Weights of a small image FSQ autoencoder: muon at rate 0.02.
Rows from block 9 of the encoder of a small image FSQ autoencoder, named by matrix and row number. Rows with one number belong to one channel. Each number is 128 + 32 x the weight over its row's rms, rounded and kept within 0 to 255. All counts start at 0.
After each channel's rows are labels from the 100 images, of 14976, where the channel reaches its highest value: "patch colour" is the nearest of a few named colours to the mean colour under the peak. Only what is clearly more common there than usual is listed. The data: photos of plants and fungi (iNaturalist). In brackets: how many of the 100.
# convs1: grouped (15 groups) 3x3 conv (encoder.blocks.9.convs.1.weight, 240x16x3x3), inputs within the group 0-15, a 3x3 kernel for each
# convs2: expand pointwise conv (encoder.blocks.9.convs.2.weight, 240x240x1x1, transposed), outputs 0-119

convs1.225 [151  89 107  76 241 110  76  82 139 115 153 117 192 149 162  95 160 120 149 160  97 180 130 170 137 100  85 124 143 161  58 114 114  68  77 118 122 148 170  58 116 166  80 135 110 121 111 124 147 175 184 115 149 121  76 132 138  82  28 133 106 122 164 140 137 118 143 107 111 168 185 101 132 112 131 147 138 142 105 194 124 112 138 100 110 155 104 127 137 167 155 119 131 103 156 101 135 165 144 133 126 131 110 162  71 127  65 107 179 104  89 209 146 106  98 159 125 139 108 119 165  88 147 158 112 141 127  89 111 145 127 168 103 149 145 107 129 112 124 130 105 155 108 106]
convs2.225 [121 205 129 134 118 173 110 149  62  86 131 166 133 135 120  49 100 126  72 130  60 132 108  75 143 109 163  91 112 156 147 104  96 115 149 109 146 178 120 159 115 208 140 120 135 161 122 155  74 100 191  65  66 117 159 136 118 106 136 115 129 135 162 173 122 120 191 104 127 115 160 178  71 139 122 174 137  97 138 130 148 104 156 129 162 146 173  68 130 168  89 117  84 159 107 123 163  95 173 104 143 137  48 125 164 168 111 147 132  46 142 150  75 176 131 115 185 156 117 161]
patch colour: white (31); pink (29)

convs1.126 [119 103 166 135 161  87 122  79 120 162 123 131 164 197 154  91 163 126  83 111 108 110 106 116 123 103 145 111 127 109 133 169 145 168 168 153 103 119 107 121 128 136 137 110  83 163 128 168 115  98  99 150 189 181 123 136 151  90 121 139 127 114 118 111 100 115 147 255 128 119  96  84 135 125 150 128 139 108 146 135 126 185 159 193 152  88 142 148 168 123 128 112 165 133  70 111 130 110 170 104 140  97 179  61 114 137 158 107 185 144 162  98 128  90 141  93 150 147 146 144  91  21 115 140 159 142 161 126 162 131 115 151 130 127 103 126 117 154 151  97 109 167 128 183]
convs2.126 [162 115 148  97  97 174 136  72 129 210 111 185 125 111 177 102 151  83 114 124 160 103 118 130  97 143 128 141 155 167  89 178 135 129 124 121  60 136 143 109 105 162 113 120 167 109 141 114 151 134 102 118 128 192 112 122 145 130 126 142 144 105 155 148 108 111 130 152 114 123 139 158 117  87 110 136 151  85  88 139  97 169 160 166  90 140 146 138 152 126  89  96 129 152  96  63  98 176 118 110 158 106 159  40 128 140 146 144 138 159  90  87 174 156 129  93 141 175 182 122]
patch colour: pink (48)

convs1.217 [136 158 156 126   9 142 132 130 122 111 118  84 155 189 125 142 123 124 124 124 125 122 131 147 114  90  89  96 116  98 150 170 100 120 142 117 121 116 113 141 172 188 126 125 144 107  87 113  90  95  69  98 115 112 118 151 125  92 117 158  86 121 171 146 112 112 113 126 161 151 179 134 108 149 152 114 184 183  71 116 119 138  99 145  96 159  96 149 102  81 149 181 145 121 161  69  94 111  63  81  90 112  86 143 105 113  72  98 113 116  83 138 208 119 124  86  82 134 164 128 173 170 195 154 161 128 101 143 130  57 154  88  95  68 139 106 129  97 154 146  69 123 133 106]
convs2.217 [103 113 146 140  86 137 152  69  76 135  64 190 127 166 200 198 131 124 123 126 147 143 158 119 172 173 111 152 187 162  88 125 131 162 114 127 107 183 111 104 135 144  92 125 132  88 186 124 176 124  36  88 129 108 127 114  98 167 105 165 132 107 103 139 162 157  97  83 101  93 155  97 134  82 102 173 113 139 146  55 149 161 117 142 156 131  95  95  80 119 104 119 127 130 121 160 116 167 139 118  97  92 107 155 118 110 185 112  67 142 143 148 131 199 124 160 111 106 133 109]
patch colour: white (64); pink (27)

convs1.64 [122 156 147  74 188 145 100 146 136 131 116 127 129  47 141 154 122 131 136 116 142 152  77 146 139 118 124 151 140 135 159   0 134 138 121 138 128 134 129 121 138 102 139 133 105 135 115 130 130 183 131 107 128 125 122 134 115 148  68 149 122 118 136 127 145  95 111 223  96 126 128 120 165 111 143  99 115 102 155 138 133 120 135 137 162 159 141 125 124 140  99 119 124  92 255 114 135 129 104 137 119 127 110 152 144 135  95 124 108 140 134  88 169 125 124 141 138  85  85 114 149 154 107 112 135 140 130 108 100 141  86  89 138 106 112 120 125 131 142 106 165 113 113 124]
convs2.64 [133 119 127  88 126 141 134  73  58 120 118 118 135 110  94 139 175 116 130 145 115 112 159 168 129 144 101 129 133 139 129 150 138 118  86 129 103  99  72 138 230 115 138 127  98 138 133 205 137 113 157 124 115 165 116  95 116 166  35  97 104 114 147  37 141 154 105 138 112 144 126 144 115 118 132 141 159 133 153 144 153 133 121 136 155 126 146 125 201 129 128 136 126 136 106 131 130  98  51 186 131 148 104 146 114 129  99 151 120 184 122  69 147 133 140 155 119 142 126 157]
patch colour: brown (61)

convs1.168 [123 138 124  99   0 124 125 119 120 137 121 142 133 158 121 131 127 144 125 131  86  56 172 104 162 104 142 146 168 146 133  89 135 111 135 141 140 167 143 103  35 137 147 135 141 142 121 117 131 105 124 118 175 138 109 113 134  96 255 103 101 133 114 101  76  92 123 107 117 121 114 125 116 140  79 135 130 119 138 148 104 116 119 141 155 226 139 106 120 123 148 144 100 131  87 224 135 123 125 163 135 147 143  58 143 139 132 135 147 137 132 105 101 142 130 115 126 147 164 171 164 128 133 136 122 132 142 127 153 144  28 154 120 117 129 139 143 139 186  29 171 135 104 147]
convs2.168 [147 115 142 147 107 176 148 111 125 166 124 170 107 151 131 173 162 169 144 100 153 126 119 140  87  93 100  27 101 109 175 133 116 100 132 135  90 114 128  89 125 148 142 112 151 137 107 140 152 152 124 147 146 159  80 110  91  84  53 116  92 122  87 113  57 186 146 163 129  72 125 161 100 103 128 135 129 129 209 111 140 159 196 134 230 175 144 177  83 163 124 133 134 155 129 142 120 152 142  96 100 182 102 156 117  90 140 107 105  87 109 133 202  82 147 143 115 142  88 124]
patch colour: grey (83)

convs1.182 [139 130  93 219  69  69 137 120 128 115  93 106 125 133 130  99 210 116 143 120 118  98  83  90 128  96 179 154 185 135 199  61 163 150 161 137 133 143 109 107 159 139 116 119  86 136 134 120 197 153 184 108 206 129 122  93 129  92  78 133 109  96 124 109 149 164 134  53 242 140 159 177 122 141 109  98 131  96 122 133 102 113 119 107 144 125 105 116 128 159  88 136 103 104 131 167 112 102 115 130 111 128  67 111 143 107  98 133 124  86 134 136 159 134  95 109 138 129 110 145 175 123  49 145 179 154 128  99 112 104  80 115 113 114  99 119 126 122 129  56 162 112 130 138]
convs2.182 [127 119 110 153  59 127 135 137 146 181 107 148 159  87 154 127 134  84  90 120 104  93 127  46 152 150 180 181 164 122 132 105 118 141 126 171 118 114 140 135 153 116  94  82  91 156 155 119  98 131 153  87  95  94 149 189 127  86  91 142 117 131  97 156 123 182 119  76  81 117 130  95 130 112 102 162  63 147 143 111 108 158 112 170 204 160 138 102 119 138 129 137 155 123  92 205 151 150 133 194 201 128 154 156 163  60 126  98  96  95 117 212 123  79 131 153 124 137 126 136]
patch colour: cyan (33)

convs1.136 [132 128 134 140 115 111 132 139 139 140 155 135  92 101 155 118 118 122 134 135 138 105 123  72 133 117 123 114 110 132 105 181 125  97 120 122 117 126 114 103 156 159 129 115 123 139 130 140 132 240 142 120 151 124 117 109 105 120 255 104 118 117 107 134 137 138 130   0 131 146 138 123 120 136 147 156  83 136 134 129 109 116 130 101 112 140  68 133 105 116 131 109 136 126   4 138 119 124 133 140 151 143 117  82 123 122 132 127 137 147 114 126 127  73 118 108 103 116 124 128 110  25 119 127 142 135 124 104 126 125  66 138 139 122 143 116 137 112 120  98 156 110 117 123]
convs2.136 [113 125 160 101 169 140 142 151 141 144 123 110 199 174 108  97 132 104 125 136 117 106 164 137  93 149 106 146  87 114 137 136 132 128 122 149 132 155 102 139 214 176  73 116 172 173 137 119 128 169 140 117 162 144 130 172 131 144 155 131 145  97 216 101 146 147 133  90 152 114 126 133 106 148 151 139 155 172 138 149   7 152 136 152  95 148 179 115 153 163 150 143 114 106 132 119 153 120   0 149 117 148 133  95  62 133 151  95 161 216 126 123 135 109 108 143 127 132 154 148]
patch colour: brown (73)

convs1.22 [106 151 119 127   4 165 122 152 122 105 132 129 138 230 107 121 113 102 131 160 103 110 255 129 134 131 121 118 138 117 128  75 141 118 147 117 102 122 141 156 111 126 133 148 149 120 123 111 119 211 121 112 124 115 142 110 132 146 117 124 150 130 131 153 159 138 140   2 146 148 129 123 125 116 120 107 110 115 130 118 100 119 136 131 124 119 119 135 105 117 133 114 121 130  56 113 110 126 123 131 134 114 138   0 150 131 130 144 138 110 138 165 147 155 111 147 165 139 133 124 108 123 126 130 125 135 119 147 126 162 146 132 144 143 125 113 127 132 120 172 123 126 126 137]
convs2.22 [121 195 156 147 183 121 185 127 104 134 159 165 130  78 113 130 143 186 166 148 133 122 123 122 152 181 133 190 255 208 130 156  10 117 164  89 133 170 152 162 143 149 163 138 184  91 138 102 114 134 205 132 139 144 181 136 119 209 173 114 157 101 114 128 135 117 101 164 136 177 122 115 117 138 162 145 108 146 101  96 121  95  49 133 148 102 106 202  94 117 146 143 126 124 116 108 147 139 123 131 144 199 161 128 123 146 175  92  91 150  98 108 120 128  88 152  32 119  85 112]
patch colour: grey (84)

convs1.103 [154 183  95 128 179 114 119  96 111 134 161  97 161 112 114 157 150 118 112 190 185 219 185 123 114 207 145  99 125 114 103 104 171 117  81  91 115 160 157 112 118 151 160 100 136 134  78 109 117 122 150 137 134 137 117 163 100 123 140 155 127 119 132 143 136  95 108 117 119 119 112 116 175 106 134 150 162 116 112 160 171 147 152 138 128 178 109 112 108 114 145 134 147 161  65 127  75 151 106  89 116 150  81  99 128 126 128 142 181 123 155 150 145  81 141 136 106 142 149 128 166 185 164 133 170 114 102 134  93 182 254 137 119 183 112  99  90 105  71 116  48  86  78  85]
convs2.103 [141 107 129 158  93  86  94 156  72  46 110 144 135 130 130 114 121 121 137 118 127  94 113 139  93 128 145 115  91 149 103 159 126  96  91 123 113  67 176 188 123 157 100 128 153  93  98 206 110  92 130 152 150 185  52 132 158 144  65 112  74  87  79 166 149 152 152 125 115 168 196 123 167 113 146 100 141  88 153 175 106  97 125  99 136 126 154 148 144  92 141 139  92  75 155 155 130  67  77  93 136 132 105 109 136 137 111 150 173 157 136 144  50  90 117  60 139 130 112 137]
patch colour: black (97)

convs1.174 [151 145 150 158  99 163 163 131 177 106  86 141 105 207 134 108 114 141 158 145 117 137 111 151 130  90 139 129 113 140 102  84  84 126  86 142 167 157 156 137  30 146 153 129 147 155 131 111 108  79 154 128 146 135 118 107 107 110 213 114 150 140 115 120 125 109 136 188 185 138 169 136 145 118 134 195 129 140 142 153 119  80  95  99  98 255 113  94  99  86 133 119 131 144  59 124 126 150 112 100 140  96 164  79 119 115  97 123 131 111 136  95 218  85 100 119 130 117 120 112 131 111  73 129 126  99 138 108 150 140  88 138 130 155 203 142 150 138 119 176 131  95  92 127]
convs2.174 [ 70 164 147 142 114 178 116 169 119 120 157  82 119 171 146 150  66  91 107 112 146 113 225 111 122 114 127 176 182 177 166 146 148 163 120  84  57 176 109 108 100 154 167  93 172  89 157  90 152 113  98 117 131 139 126  99 135 146 160 164 112 123 167 113 133 147 143 119 115 243 132 152 106 177  84 175 130 132 105 114 113 133 127 168 149 142 168 135 133 163 104 127 151 113  83  44 104 123 141 136 150  84 101  51 115  96 142 172 131 196 100 133 162 104 150 145 112 193 172  80]
patch colour: grey (93)

convs1.183 [174  95 197 162  28 122 175 126 147 118 126 156 184 135 133 183 169 172 150 165 166 151 167 124 139 146 122 139 122 114  71 135 125 112 136 103 116 100 112 127  84  65 130  88  85 131 144 149 120 121 121 117 145 134 148 146 111 130  73 150 101 126 122 124 123  85  92 173  87 114 158 135 102 150 112 128  94 137 162 142 175 116 127 130 139 132  94 130 150 151 117 140 123 116 151 130 126  93  76  81 111 122 105  52 153 140  87 152 159 153 103 124 115 127 114  71 122 149 113 120 115 172 170 130 175  99 161 108 111 133  93 131 142 103 177 177 177 148 226  43 188 186 137 200]
convs2.183 [ 97  87 171 151 124 192 169 149 106 117 163  95 134 105 167 141 164 180 136 127 138  55 114  71 135 122 152 145 152 139 138 142 167 162 151 121 127 221 115 104 154 149 120 158 170 131 167  94 195 183  86  88 151  65 149 114 128 181  93 200 125  78 116 112 125 132  97 108 118  65 102 162  66 117  80 168 114 118  95 108 134 132 102 166 158 132 167 119 138 123 114  85 120 111  96 118  99 161 139  79 144 110  94 141  82 103 116 163  85 129 145 108 155 155 165 148 120 189 105 136]
patch colour: brown (70)

convs1.93 [153 135 144 169  75  78 161 178 182 127 180 123 108 104 133 114  96 115 104  81 149 104  77 174 141 138 148 130  91 143 126  70  99 140 126 115 133 103 125 109 148 129  91 133 127 141 153 119 163 125 105 107 121  93 155 147 121 123 219 141 143 101 154 115 145  74  80 122 130 109 133 121 136 121 102 119  84 118 124 149 113 119 109 126  94  96 135 126 101 132  73 102 130  77 145 107 117 109 136 170 138 154 139 200 150 136 152 123 155 123 158 179 195 147 133 139 108 165 137 164 158 255 191 130 135 126  94  86 143 120 191 159 111 105 133 131 117 123  80 125  76 146 136 118]
convs2.93 [140 108 174  96 120 159 134 155 135 121 110 135 129  96 113  98 116 107 110 111 120 167 122 123  65 124 141 175 173 129 122 100  83 144 119 121 128 132 109 140 170 133  73  86 125 133 100 127 121 128 119 132  93  50  88 123 120 143 157 146 128  98  90 161 133 150 122 150 156 127 138  94 128 132 120 110 102 139  97 122 107 106 134  87 135 131 151  88 119  94 119 123 130  69 151 186 108  98 117 213 137 118 129 150 119 166 132 107 112  97 107 139 151 181 129 149 169 123 133 102]
patch colour: black (100)

convs1.180 [110  97 134 114 115 130 126 113  85 136 159 166 130 130 138 105  34 152 144 112 123 108 106 199 148 127 108 141 107 138 148 228 157 131 152 133 102 144 140 131  74 137 144 111 150 146  86 137 104 229 106 133  82 163 123 161 153 150 194 140 120 104 116 142 133 128 157 219  92 137 123 110 126 149 141 103 142 140 112 117 119 150 128 111 142 234 143 137 126  76 139 131 109 147 184 122 114 163 108 118 181 170 121  71 120 134 176 148 172 142 135 112 106 105 149 152 137  84 103 107  94 106 168 122 129 140 139 127 106 117 255 111 148 131 110 115  98 119 105 128 122 125 184 116]
convs2.180 [169 125 153  99 134 165 110 154 101 115 159 129 127 129  91 123 126 144  92 121 164 170 136 160  98 127 153 104 133 105 162 118 119 124 127  70 100 127 169 147 103 171 107 145 126 140 147 133  73  78 167 177 164 104 140 135 130 147 137 114 122 128  97  80 125  84 192 147  77 146 134  87 192 141 111  32  96 144  96 103 112  89 103  63  85 175 119 154 157 115 107 121  55 176 239 100 122 142 104 193 115 127  89  98 138 137 107 122 149 155 208  74 143 158 153 151 123  81 168 117]
patch colour: pink (26)

convs1.110 [101 167 112 170 144 121 117 122 128 128 150 114 180  71 170 102 131 149 129 167 168  89 111 149  96 143 137 104 131  86 158 156 109 136 118 138  99  94 109 106 103 122 128 105 101 117 142 131 162 104 111 142  87 113 147 125 125 140 102 118 106 105 117 137 120 110 103 102 218 106 132 145 168  93 127  92  75 116  86  94 101 141  96 129 255 186 129  93 113  89 136 146 117 133  40  85 112 118 102  84  98 132 163 112 173 151 149 156 144 153 131 108 135 114 137 128 118  65 113  83  48  85  88 116 127  96 138 148 172  63  50 105 106 113 114 106 109 132 198 184 161 124 151 143]
convs2.110 [149 144  85 170 136 115 121 166 109  64  94 118 127 117  50  82  79  91 109 128 182 137 111 137 111 156 188 128 109  64 112 132 140 128  97  86 193  85 103 151  82 192 133 111 135  97  66 102  71 101 189 116 146 140  96 122 125  92 179 164  66 100 105  88 121  60 118 155 196 186 137 107 160 167 145 117 162  89 125 129 120 181 123  87  75  95 122 125 101 158 177 134 133 144 146  99 122  48  87 109 145 165 200 157 120 120 113 118 127 154 121  66 134 123 106 138 128 119 162 163]
patch colour: pink (57)

convs1.113 [143 130 141  63 116 151 118 122 177 119  99 125 149 173 131 126 210 110 137 125 126 119 129 141 137 155 120 110 117 119  98 104 142 122 131 106 160 150 156 114 255 138 140  99 157 116 123 124 129   0 127 130 128 124 109 107 115  90 135 115 138 125 122 126 130 140 105  91 142 199 175 156 114 120 166 116  98 159 103 122 137 129 143 127 214 166 112  99  74 125 145  90 128 138 146 118 112 139 102 112 122 114 164 109 123 102 165 137 121 112  94  84 158 150  92 114 119 129 115 119 103  90 108  99  92 135 136 112 111 165 220 118 130 129 135 128 113 145 144 198 171 119 135 115]
convs2.113 [157  30  66 139  99 179 133 122  95 159  98 189 115 122 127 105 151 133 139  90 143 122  62  97 133 171 173 108 112  98 106 127 116 142 159 112 132 128 127 104 112 152 113  82 122 135 130 162 104 139 129 121  84  98 100  51 122 115 118 133 128 122 131 142 101 142 142  90  96 143 145 180 165 145 149 110 122 149 137 101 116 150 117 102 128 111 122 147 149 147 115 117 125 185 140  45 128 117 133 144 137 138 118 177 132 139 140 117 115  91 140 176 125  99 123 255 131 125 102 166]
patch colour: pink (36)

convs1.191 [ 98 255 128 150 123 115 120  61 154 130  97 138 166 161 133 146 144 154 110  90  97 107 133  57 137 122 137  93 189 131 113 136 119 107 121 155 113 149 175 112 150 253 115 117 126 125 186 127 127  88 175 132 147 144 127 215 165 117 135 155  98 112 153 140 116 144 112 144 148 104 129 118 167 123 152 149 147 124 131 138 121 139 126 123 114 120 151 114 124 100 133 153 117 115 145 142  98 120 121 150 116 157  75  95 204 129 129 143 136 109 125  70  59 181 138 118 138 106 113 133 143 140  68 126 156 137  91  55 146 137  97 147 107 127 106 142 131 153 115 206 152 109 118 113]
convs2.191 [113 105 190 112 155 135 117 140 132 154  98  89 157 142 175  73 134 207  95 122 101  86 109  83  91 115  82  64  63 137  91 100 146 142 167 130 123 120 162 113  44 140 109  60 151 165 178  86 147 132 142 111 135  94  91 101 107 145 140 146 150  76 212 154 185 103 155 124 157 113 135 150 110  85 147 195 120 125 121  92 139 170 126 165 142 134 161  91 105 133 136  99  88 126 105 123 134 116 177 150 150 153  97 117 158 126 127 180 128  74 167 138 111 145 114 124 143 189 158 184]
patch colour: brown (68)

convs1.16 [150 123 154 126  30 148 125 125 116 126 104 124  97 181 101 109 132 118 150 143 150 131 172 146 129 115 139 111  99 145 106 123 109 124 112 138 161 140 157 127  85 144 143 129 141 121 110 128 129 178 129 130 137 141 151 127 128 149 115 112 130 150 126 119 114 115 134   0 145 126 152 163 118 125 117 131 218 153 115 116 119 123 118 126 116  70 108 138 124 131  98 121 150 127  59 136 138 137 140 123 113 121 142   0 121 136 138 108 143 142 143 144  12 144 176 144 160 156 146 163 152 139 131 110 137 121 134 130 142 136  97 131 144 143 130 125 136 110 121 156 145 129 118 116]
convs2.16 [ 78 128 148 133 112 172 123 152 183 138 102 107 124 174 124  94 152 129  84 129 109 128 194 118 134  52 110  78 255 206 112 150  35 115 156 142 127  92  59 161 127 167 134 182 133 122 136 161 186 147 154 109 144 115 101 133 132 150 121 127 146 159 141 117 115  99 140 177  92 179 113 146 126  92 161 128 158 124 142 129 134 144 181 129 132 166  96 195 140  41 140 124 133 127 142 123 100 148 124 106 125 132 135 162 175 105 143 127  92 160 107 100 128  75  59 143 171 131  98 102]
patch colour: grey (95)

convs1.213 [128 115 125 113  41 111 136 119 129 111 125 111 121 129 123 133 121 136 117 116 121 108 195  98 138 102 127 123 118 132 133 104 111 131 140 130 109 136 113 122 154 127 136 120 119 128 124 143 119 122 126 139 136 127 147 106 143 135 155 109 111 110 118 127 149 123 150  72 162 155 126 161 125  98 114 114  92 117 113 116 120 127 107 119  74 251  88 107 101 120 112 114 142 118 150 162 134 154 150 133 125 114 155 255 144 121 137 110 120 143 136 126  82 134 114 104 103 131 104 133  90 103  97 125 131 121 111  97 116 124 100 133 142 144 153 172 133 153 161  78 150 120 139 127]
convs2.213 [105 124 135 133 152 162 118  99  93  68 102 106 160 117 133 114 135 128 114 131 140 151 142 164  94 138  76 104 241 190 113 141 122 138 159 117 164 125 103 177 177 123  66 121 111 128 178 146  82 118 106 105 128 208  89 183 145  91 116 114 114 140 148 126 159 137 106 130 145  95 174 136 126 116 188 139 101 169 145 125 176 159 207  93 130 137  91  73 158  65 170 115 130 148 131 163 174 146 155 118 114 105 153 144 151 115 103 140 138  81 125 131 124 112  78 102 192  80 147 101]
patch colour: brown (77)

convs1.156 [ 88 139 122 123 160 128 104  78 157  97 146 157 129 131  76 141 141  79 140 174 156 173  79 158 131 143 130 122 128  96 119 117 116 114 144 121 124 131  97  93 101 203 106 118 151  94 130 156 171 209 234 110 163 131 136 119  96 119 112 110 117 163 168 107 105 117 137  68 140 134 112 158 118 139 137 153 111 106 114 140 166 135 140 132  96 114 200 149 123 134  73 134 138 104 131 223 160 114  93 146 172 132  94 114  63 137 141 116 113 112  82 122 109  54 135 203 176  96 114 153 152 186 174 120 125 121 122 136 157 132 109  84  97 116 121 138 151 195 129 172 182 155 193  93]
convs2.156 [143 137 109 144 136 178 126  95 134 166 102  99 203  85 157 111 141 147 183 143 117  88 102 100 165 144  74 184  89 116 130  85  84 115 148 161 105 164 141 156 117  42 104 109 161 115 118 137 126 163 206  93 183 144 147 109 104  86 174  53 124 121 121 101 141  93 135 145 133 105 112 108 116 127 119 200  79 101 109 106 122 132  96 163 120  95  90 128 143  96 140 112 153 110  68 145 102  85 199 127 135 166  88 177 120 156 120 100 104  97 100 137 101 144 123 107 153 171 151 151]
patch colour: white (54)

convs1.131 [128  93 121 107  63 102 139 112 147 125 127 122  90 111 109 146 112 128 186 116 124 110  87 156 102 128 107 165 149 156 164  31 221 123 130 171 101 119 124 113 120  96 131 123 159 117 114 137 134 183  98 141 135 145 171 136 117 121 146 134 151 148 124  72 116 102 205 140 127 143 127 124 102  89 129 115 114 168 136 119 138 118 133  96 104  96 136 150  99 106 110 107 121 133  97 133 104 128 165 160 127 102 160 133 170 113 144 125 236 155 138 116  29 242 122 134 169 122 123 104 118 101 118 133 129 137  77 102 148 130  97 100 121 115 158 132 111 117 166 255  83 127 142 149]
convs2.131 [165  78 155 159 117 159 104 168 106 108 141  75 115 108 117 140 145 201 171 142 152 113  48 118 121 145  95  48  58  88 168  81 142  80 128 113 167  98 110 150 124 133 165 160 160  88 125 161  95 140 168 158 123 146 106 129 136  57 113 117  93  74 123 136 123 106 109 202 104  73 105 118 155 109 130 127 136 121 153 139 162 196 131 142 145 127 130 132 133 155 151 132 135 163 141 153 172 140  48 105 128 165 176 159 102 126 102 137 139 168 109 137 125  95 128  88 132 127  68 206]
patch colour: grey (83)

convs1.175 [113 141 119 105 127 136 124  90 122 142 160 161 169 241 142 124 100 145  91 115 145 137 187 117 129 134 125 127 157 128 153 154 129  82 140 118  83  94  70  89 161 132 115 111  79 135 112 136 128  75 101 118 114  93 129 140 108 127 139 134 125 136 117 121 158 141 142  99  56 149 125  83 133 107 161  80 154 155 106 117 123 172 155 156 169  67 148 151 140 162  45 106 104  95 212 140 126 106 116 122 159 167 103   0 130 118  97  93 109 120 130 123  79 111 118 123 132 146 127 133 145 171 196 113 118 119 133 124  75 163 192 144 126  99  94 128 111 116 160 172  92 123 145 159]
convs2.175 [166 103 115 119 148 206  98 170 150 126 107 104 113 156 142 177 153  81 118 117 173 102 128 106  82 125 150  52  57  73 126  83 126  95 106 146 126 134 189 188 119 118 191 180 119 117 129 108 113 125 155 113 192 100 115 150 146  99 142 134 142  90 131 127 150  98 105 148 130  66 110 132 143 109 151 115 149 106 162 122 156 150 143 148 147 105 127 117  79 159 191  86  88  86 130 133 165 122 124  70 146 215 166 141 100 159 138 122 142 153 164 150  86 130 104 149 167 107 147 157]
patch colour: grey (82)

convs1.100 [182 156 132 170 126 119 140 116 111 131 126 112 173  53 121  89 128 129  96 109 162  87 123 135 101 157 141 124 134 120 153  96 120 111  99  89  70 114  74  92  84 117 120 100  99 146 120 148  85 128 117 142 142 123 112  90 137  95  62 153 130 116 122 149 153 130 103 138 159 105 106 145 185  76 149 100  95  80 122 140 141 110 113 119 243 131  65 173 164 117 135 102 116 113  71 144 114 133 190  98 104 142 111 149 189 138 176 175 118 152 169 159 111 131 146 128 167  77 113 142  88 137 106 101 134 119 106 128 131  73  89 165 117 107 142 136 154 152 214 248 131 157 145 126]
convs2.100 [125 111 157 127 135  94  77  91 154 142 131 138 162 168  75 137 120 161 121 128  71 131 145  83 102 178 140 103  83  71 161 105 145 111 120  86 165 153 155 201 110 205 127 187 129 128  77 131 116 167 123 157  98  61 139 103 126  89 116 107 112  90 107 103 170 140  93 115  91 210 127 152 161 114 160 117 146 113 103 154 107 102 115 112 140 143 140  92 102 147 141 153 133 103 165  99 183  67 100 121  89 146 123 135  42 174 116 121 125 130 138 140  87  63  90 115 141 178  96 132]
patch colour: grey (83)

convs1.210 [103  63 115  86  73 115  93 110 114  94 112  90  93 140  86 102  65  86 116 103  96 117 187 116  96 154  98 133 102 134 106 145  59 133 106 128 156 156 132 107  91 164 134 138 104  81 105 105 148 181 101 107 168 162 135 124 138 146 129 127 150 185 154 120 134 129 133  92 170 124 109 127 156 190 116 144 182 216 144 200 168 106 147 135 150 232 166 136 161 144 136 133 135 188  99  90 114 137  88 141 148 110 117 193 128 122  93 118 129 158 124  96 173 153  97 101 113 141 117 150 123 109 132 149  87 110  88  93 131  87 225  93 112 119  94 178 116 144 146  98 102 131 120 133]
convs2.210 [141 120 182 149 143 146  89 151 122 125 112 124 147 133 126 109 156 186  97 123 118 118 172  32 116 117 131 102 148  95 136 113  86 128 119 182 114 147 184  67 104  84 107 105 169 164  96 142  93 121  60 105  80  85 144 134 113  73 137 149 132 101 131 125  64 144 133 122 145 142 139 151  86 158 145 163 127 134 115 133 119 152 112 172 137 140 161 128 174 106 158 118 101 127 150 128 178  91 140 106 101  91 130 107 100 125 143 139 115 102  82 152 142 139  81 157 122 165 135 174]
patch colour: brown (81)

convs1.11 [162 167 134 173 165  98 110 147 102 118 124  96 108 122 180 143 127  87 109 122 157 143 210 152 128 142 138 123 124 161 204 108 125 104 130 139  90 143 121 109 158 182 123 150 180 170  77  92 129 134  91 118 105 114  84 140 137 154 189  98 104 131  94 106  86 116 160 149 132 195 130 101 132 116 127 176  69  86 140 155 155 147 168 167  98  10 115 129 134 132 103 125 190  95 204 118 127  86 113  87 107 101 112 166 100 130 118  80 132 165 132  95  55 102 106 175 129 131  72 101 139  79 101 133 165 157 126 116 136 138  84 108 139 145 120 140 122 109  71  98 108  88 112  96]
convs2.11 [185 140 136 125  81 149 123 131 117 178 138 136 130 193  75 129 127 159  68 132 111 129 176 137 165 211 161 119  99 148 163 133 154 103 144 175 150 158 139 204 112  80 143 108 151 136  73 135 124 166  76 109 143  93 131 119 130 122 121 143 118 131 161 171 107 127 104  52  99 188 137 189 161 131 155 160 122 172 146 115 116 163 116 137 111 151 189 139 144 190 172 129  89  74 145 105  97 110 154 161 152 138 168 103 139  85 117 155 120 115  92  66 166 138 151 140 111 169  87 141]
patch colour: brown (65)

convs1.42 [134 120 125 161 203 148 111 152 152 137 128 102 147 188 179 103 104 124 110 132 144  88 132 109 132 121 121 111 115 122  90 240  87  93  79  91 150  96 123  47 134 121  97  97  80 123 121  87 202 164 159 124 114  97 142  69 117 155  35  95 150 134 168  72 120 120  83 134 108  82  77 126 120 115 101 126 122 109  97  92 143 157 113 121 142  75 140 114  97 122 107 102 126 134  95 115  97 151 135  99 120  91 155 172 124 122 153  99 117 118  98 160 194 195 109 110 110 115 141 129  76 129 130 140  73  90 140 133 133 123  55  96 139 164 151  70 105 139 137 161 173 120 150 158]
convs2.42 [115 157 103 121 191  94 147 143  90 155  78 177  97 182  74  80 113 102 116 115 123 136  53  90 175 169 115 182 120 129 166 189 131 128  85 123 101 136 100 100  86  90 156  70  55 182 124 120 125 159 122 140 100 149 129 136 135 174 138  99 122 154 138 120  99 136 170 123 120 141  73 115 134 140 101 106 122 153 124  81 133 152  92  63 120 124 176 142 164 131 125 165 102 131 144 120 136 214 149 145 141 102 104 106 128 171 111 112 158 144 110 152 172 150 109 143  91 119 105 145]
patch colour: white (64)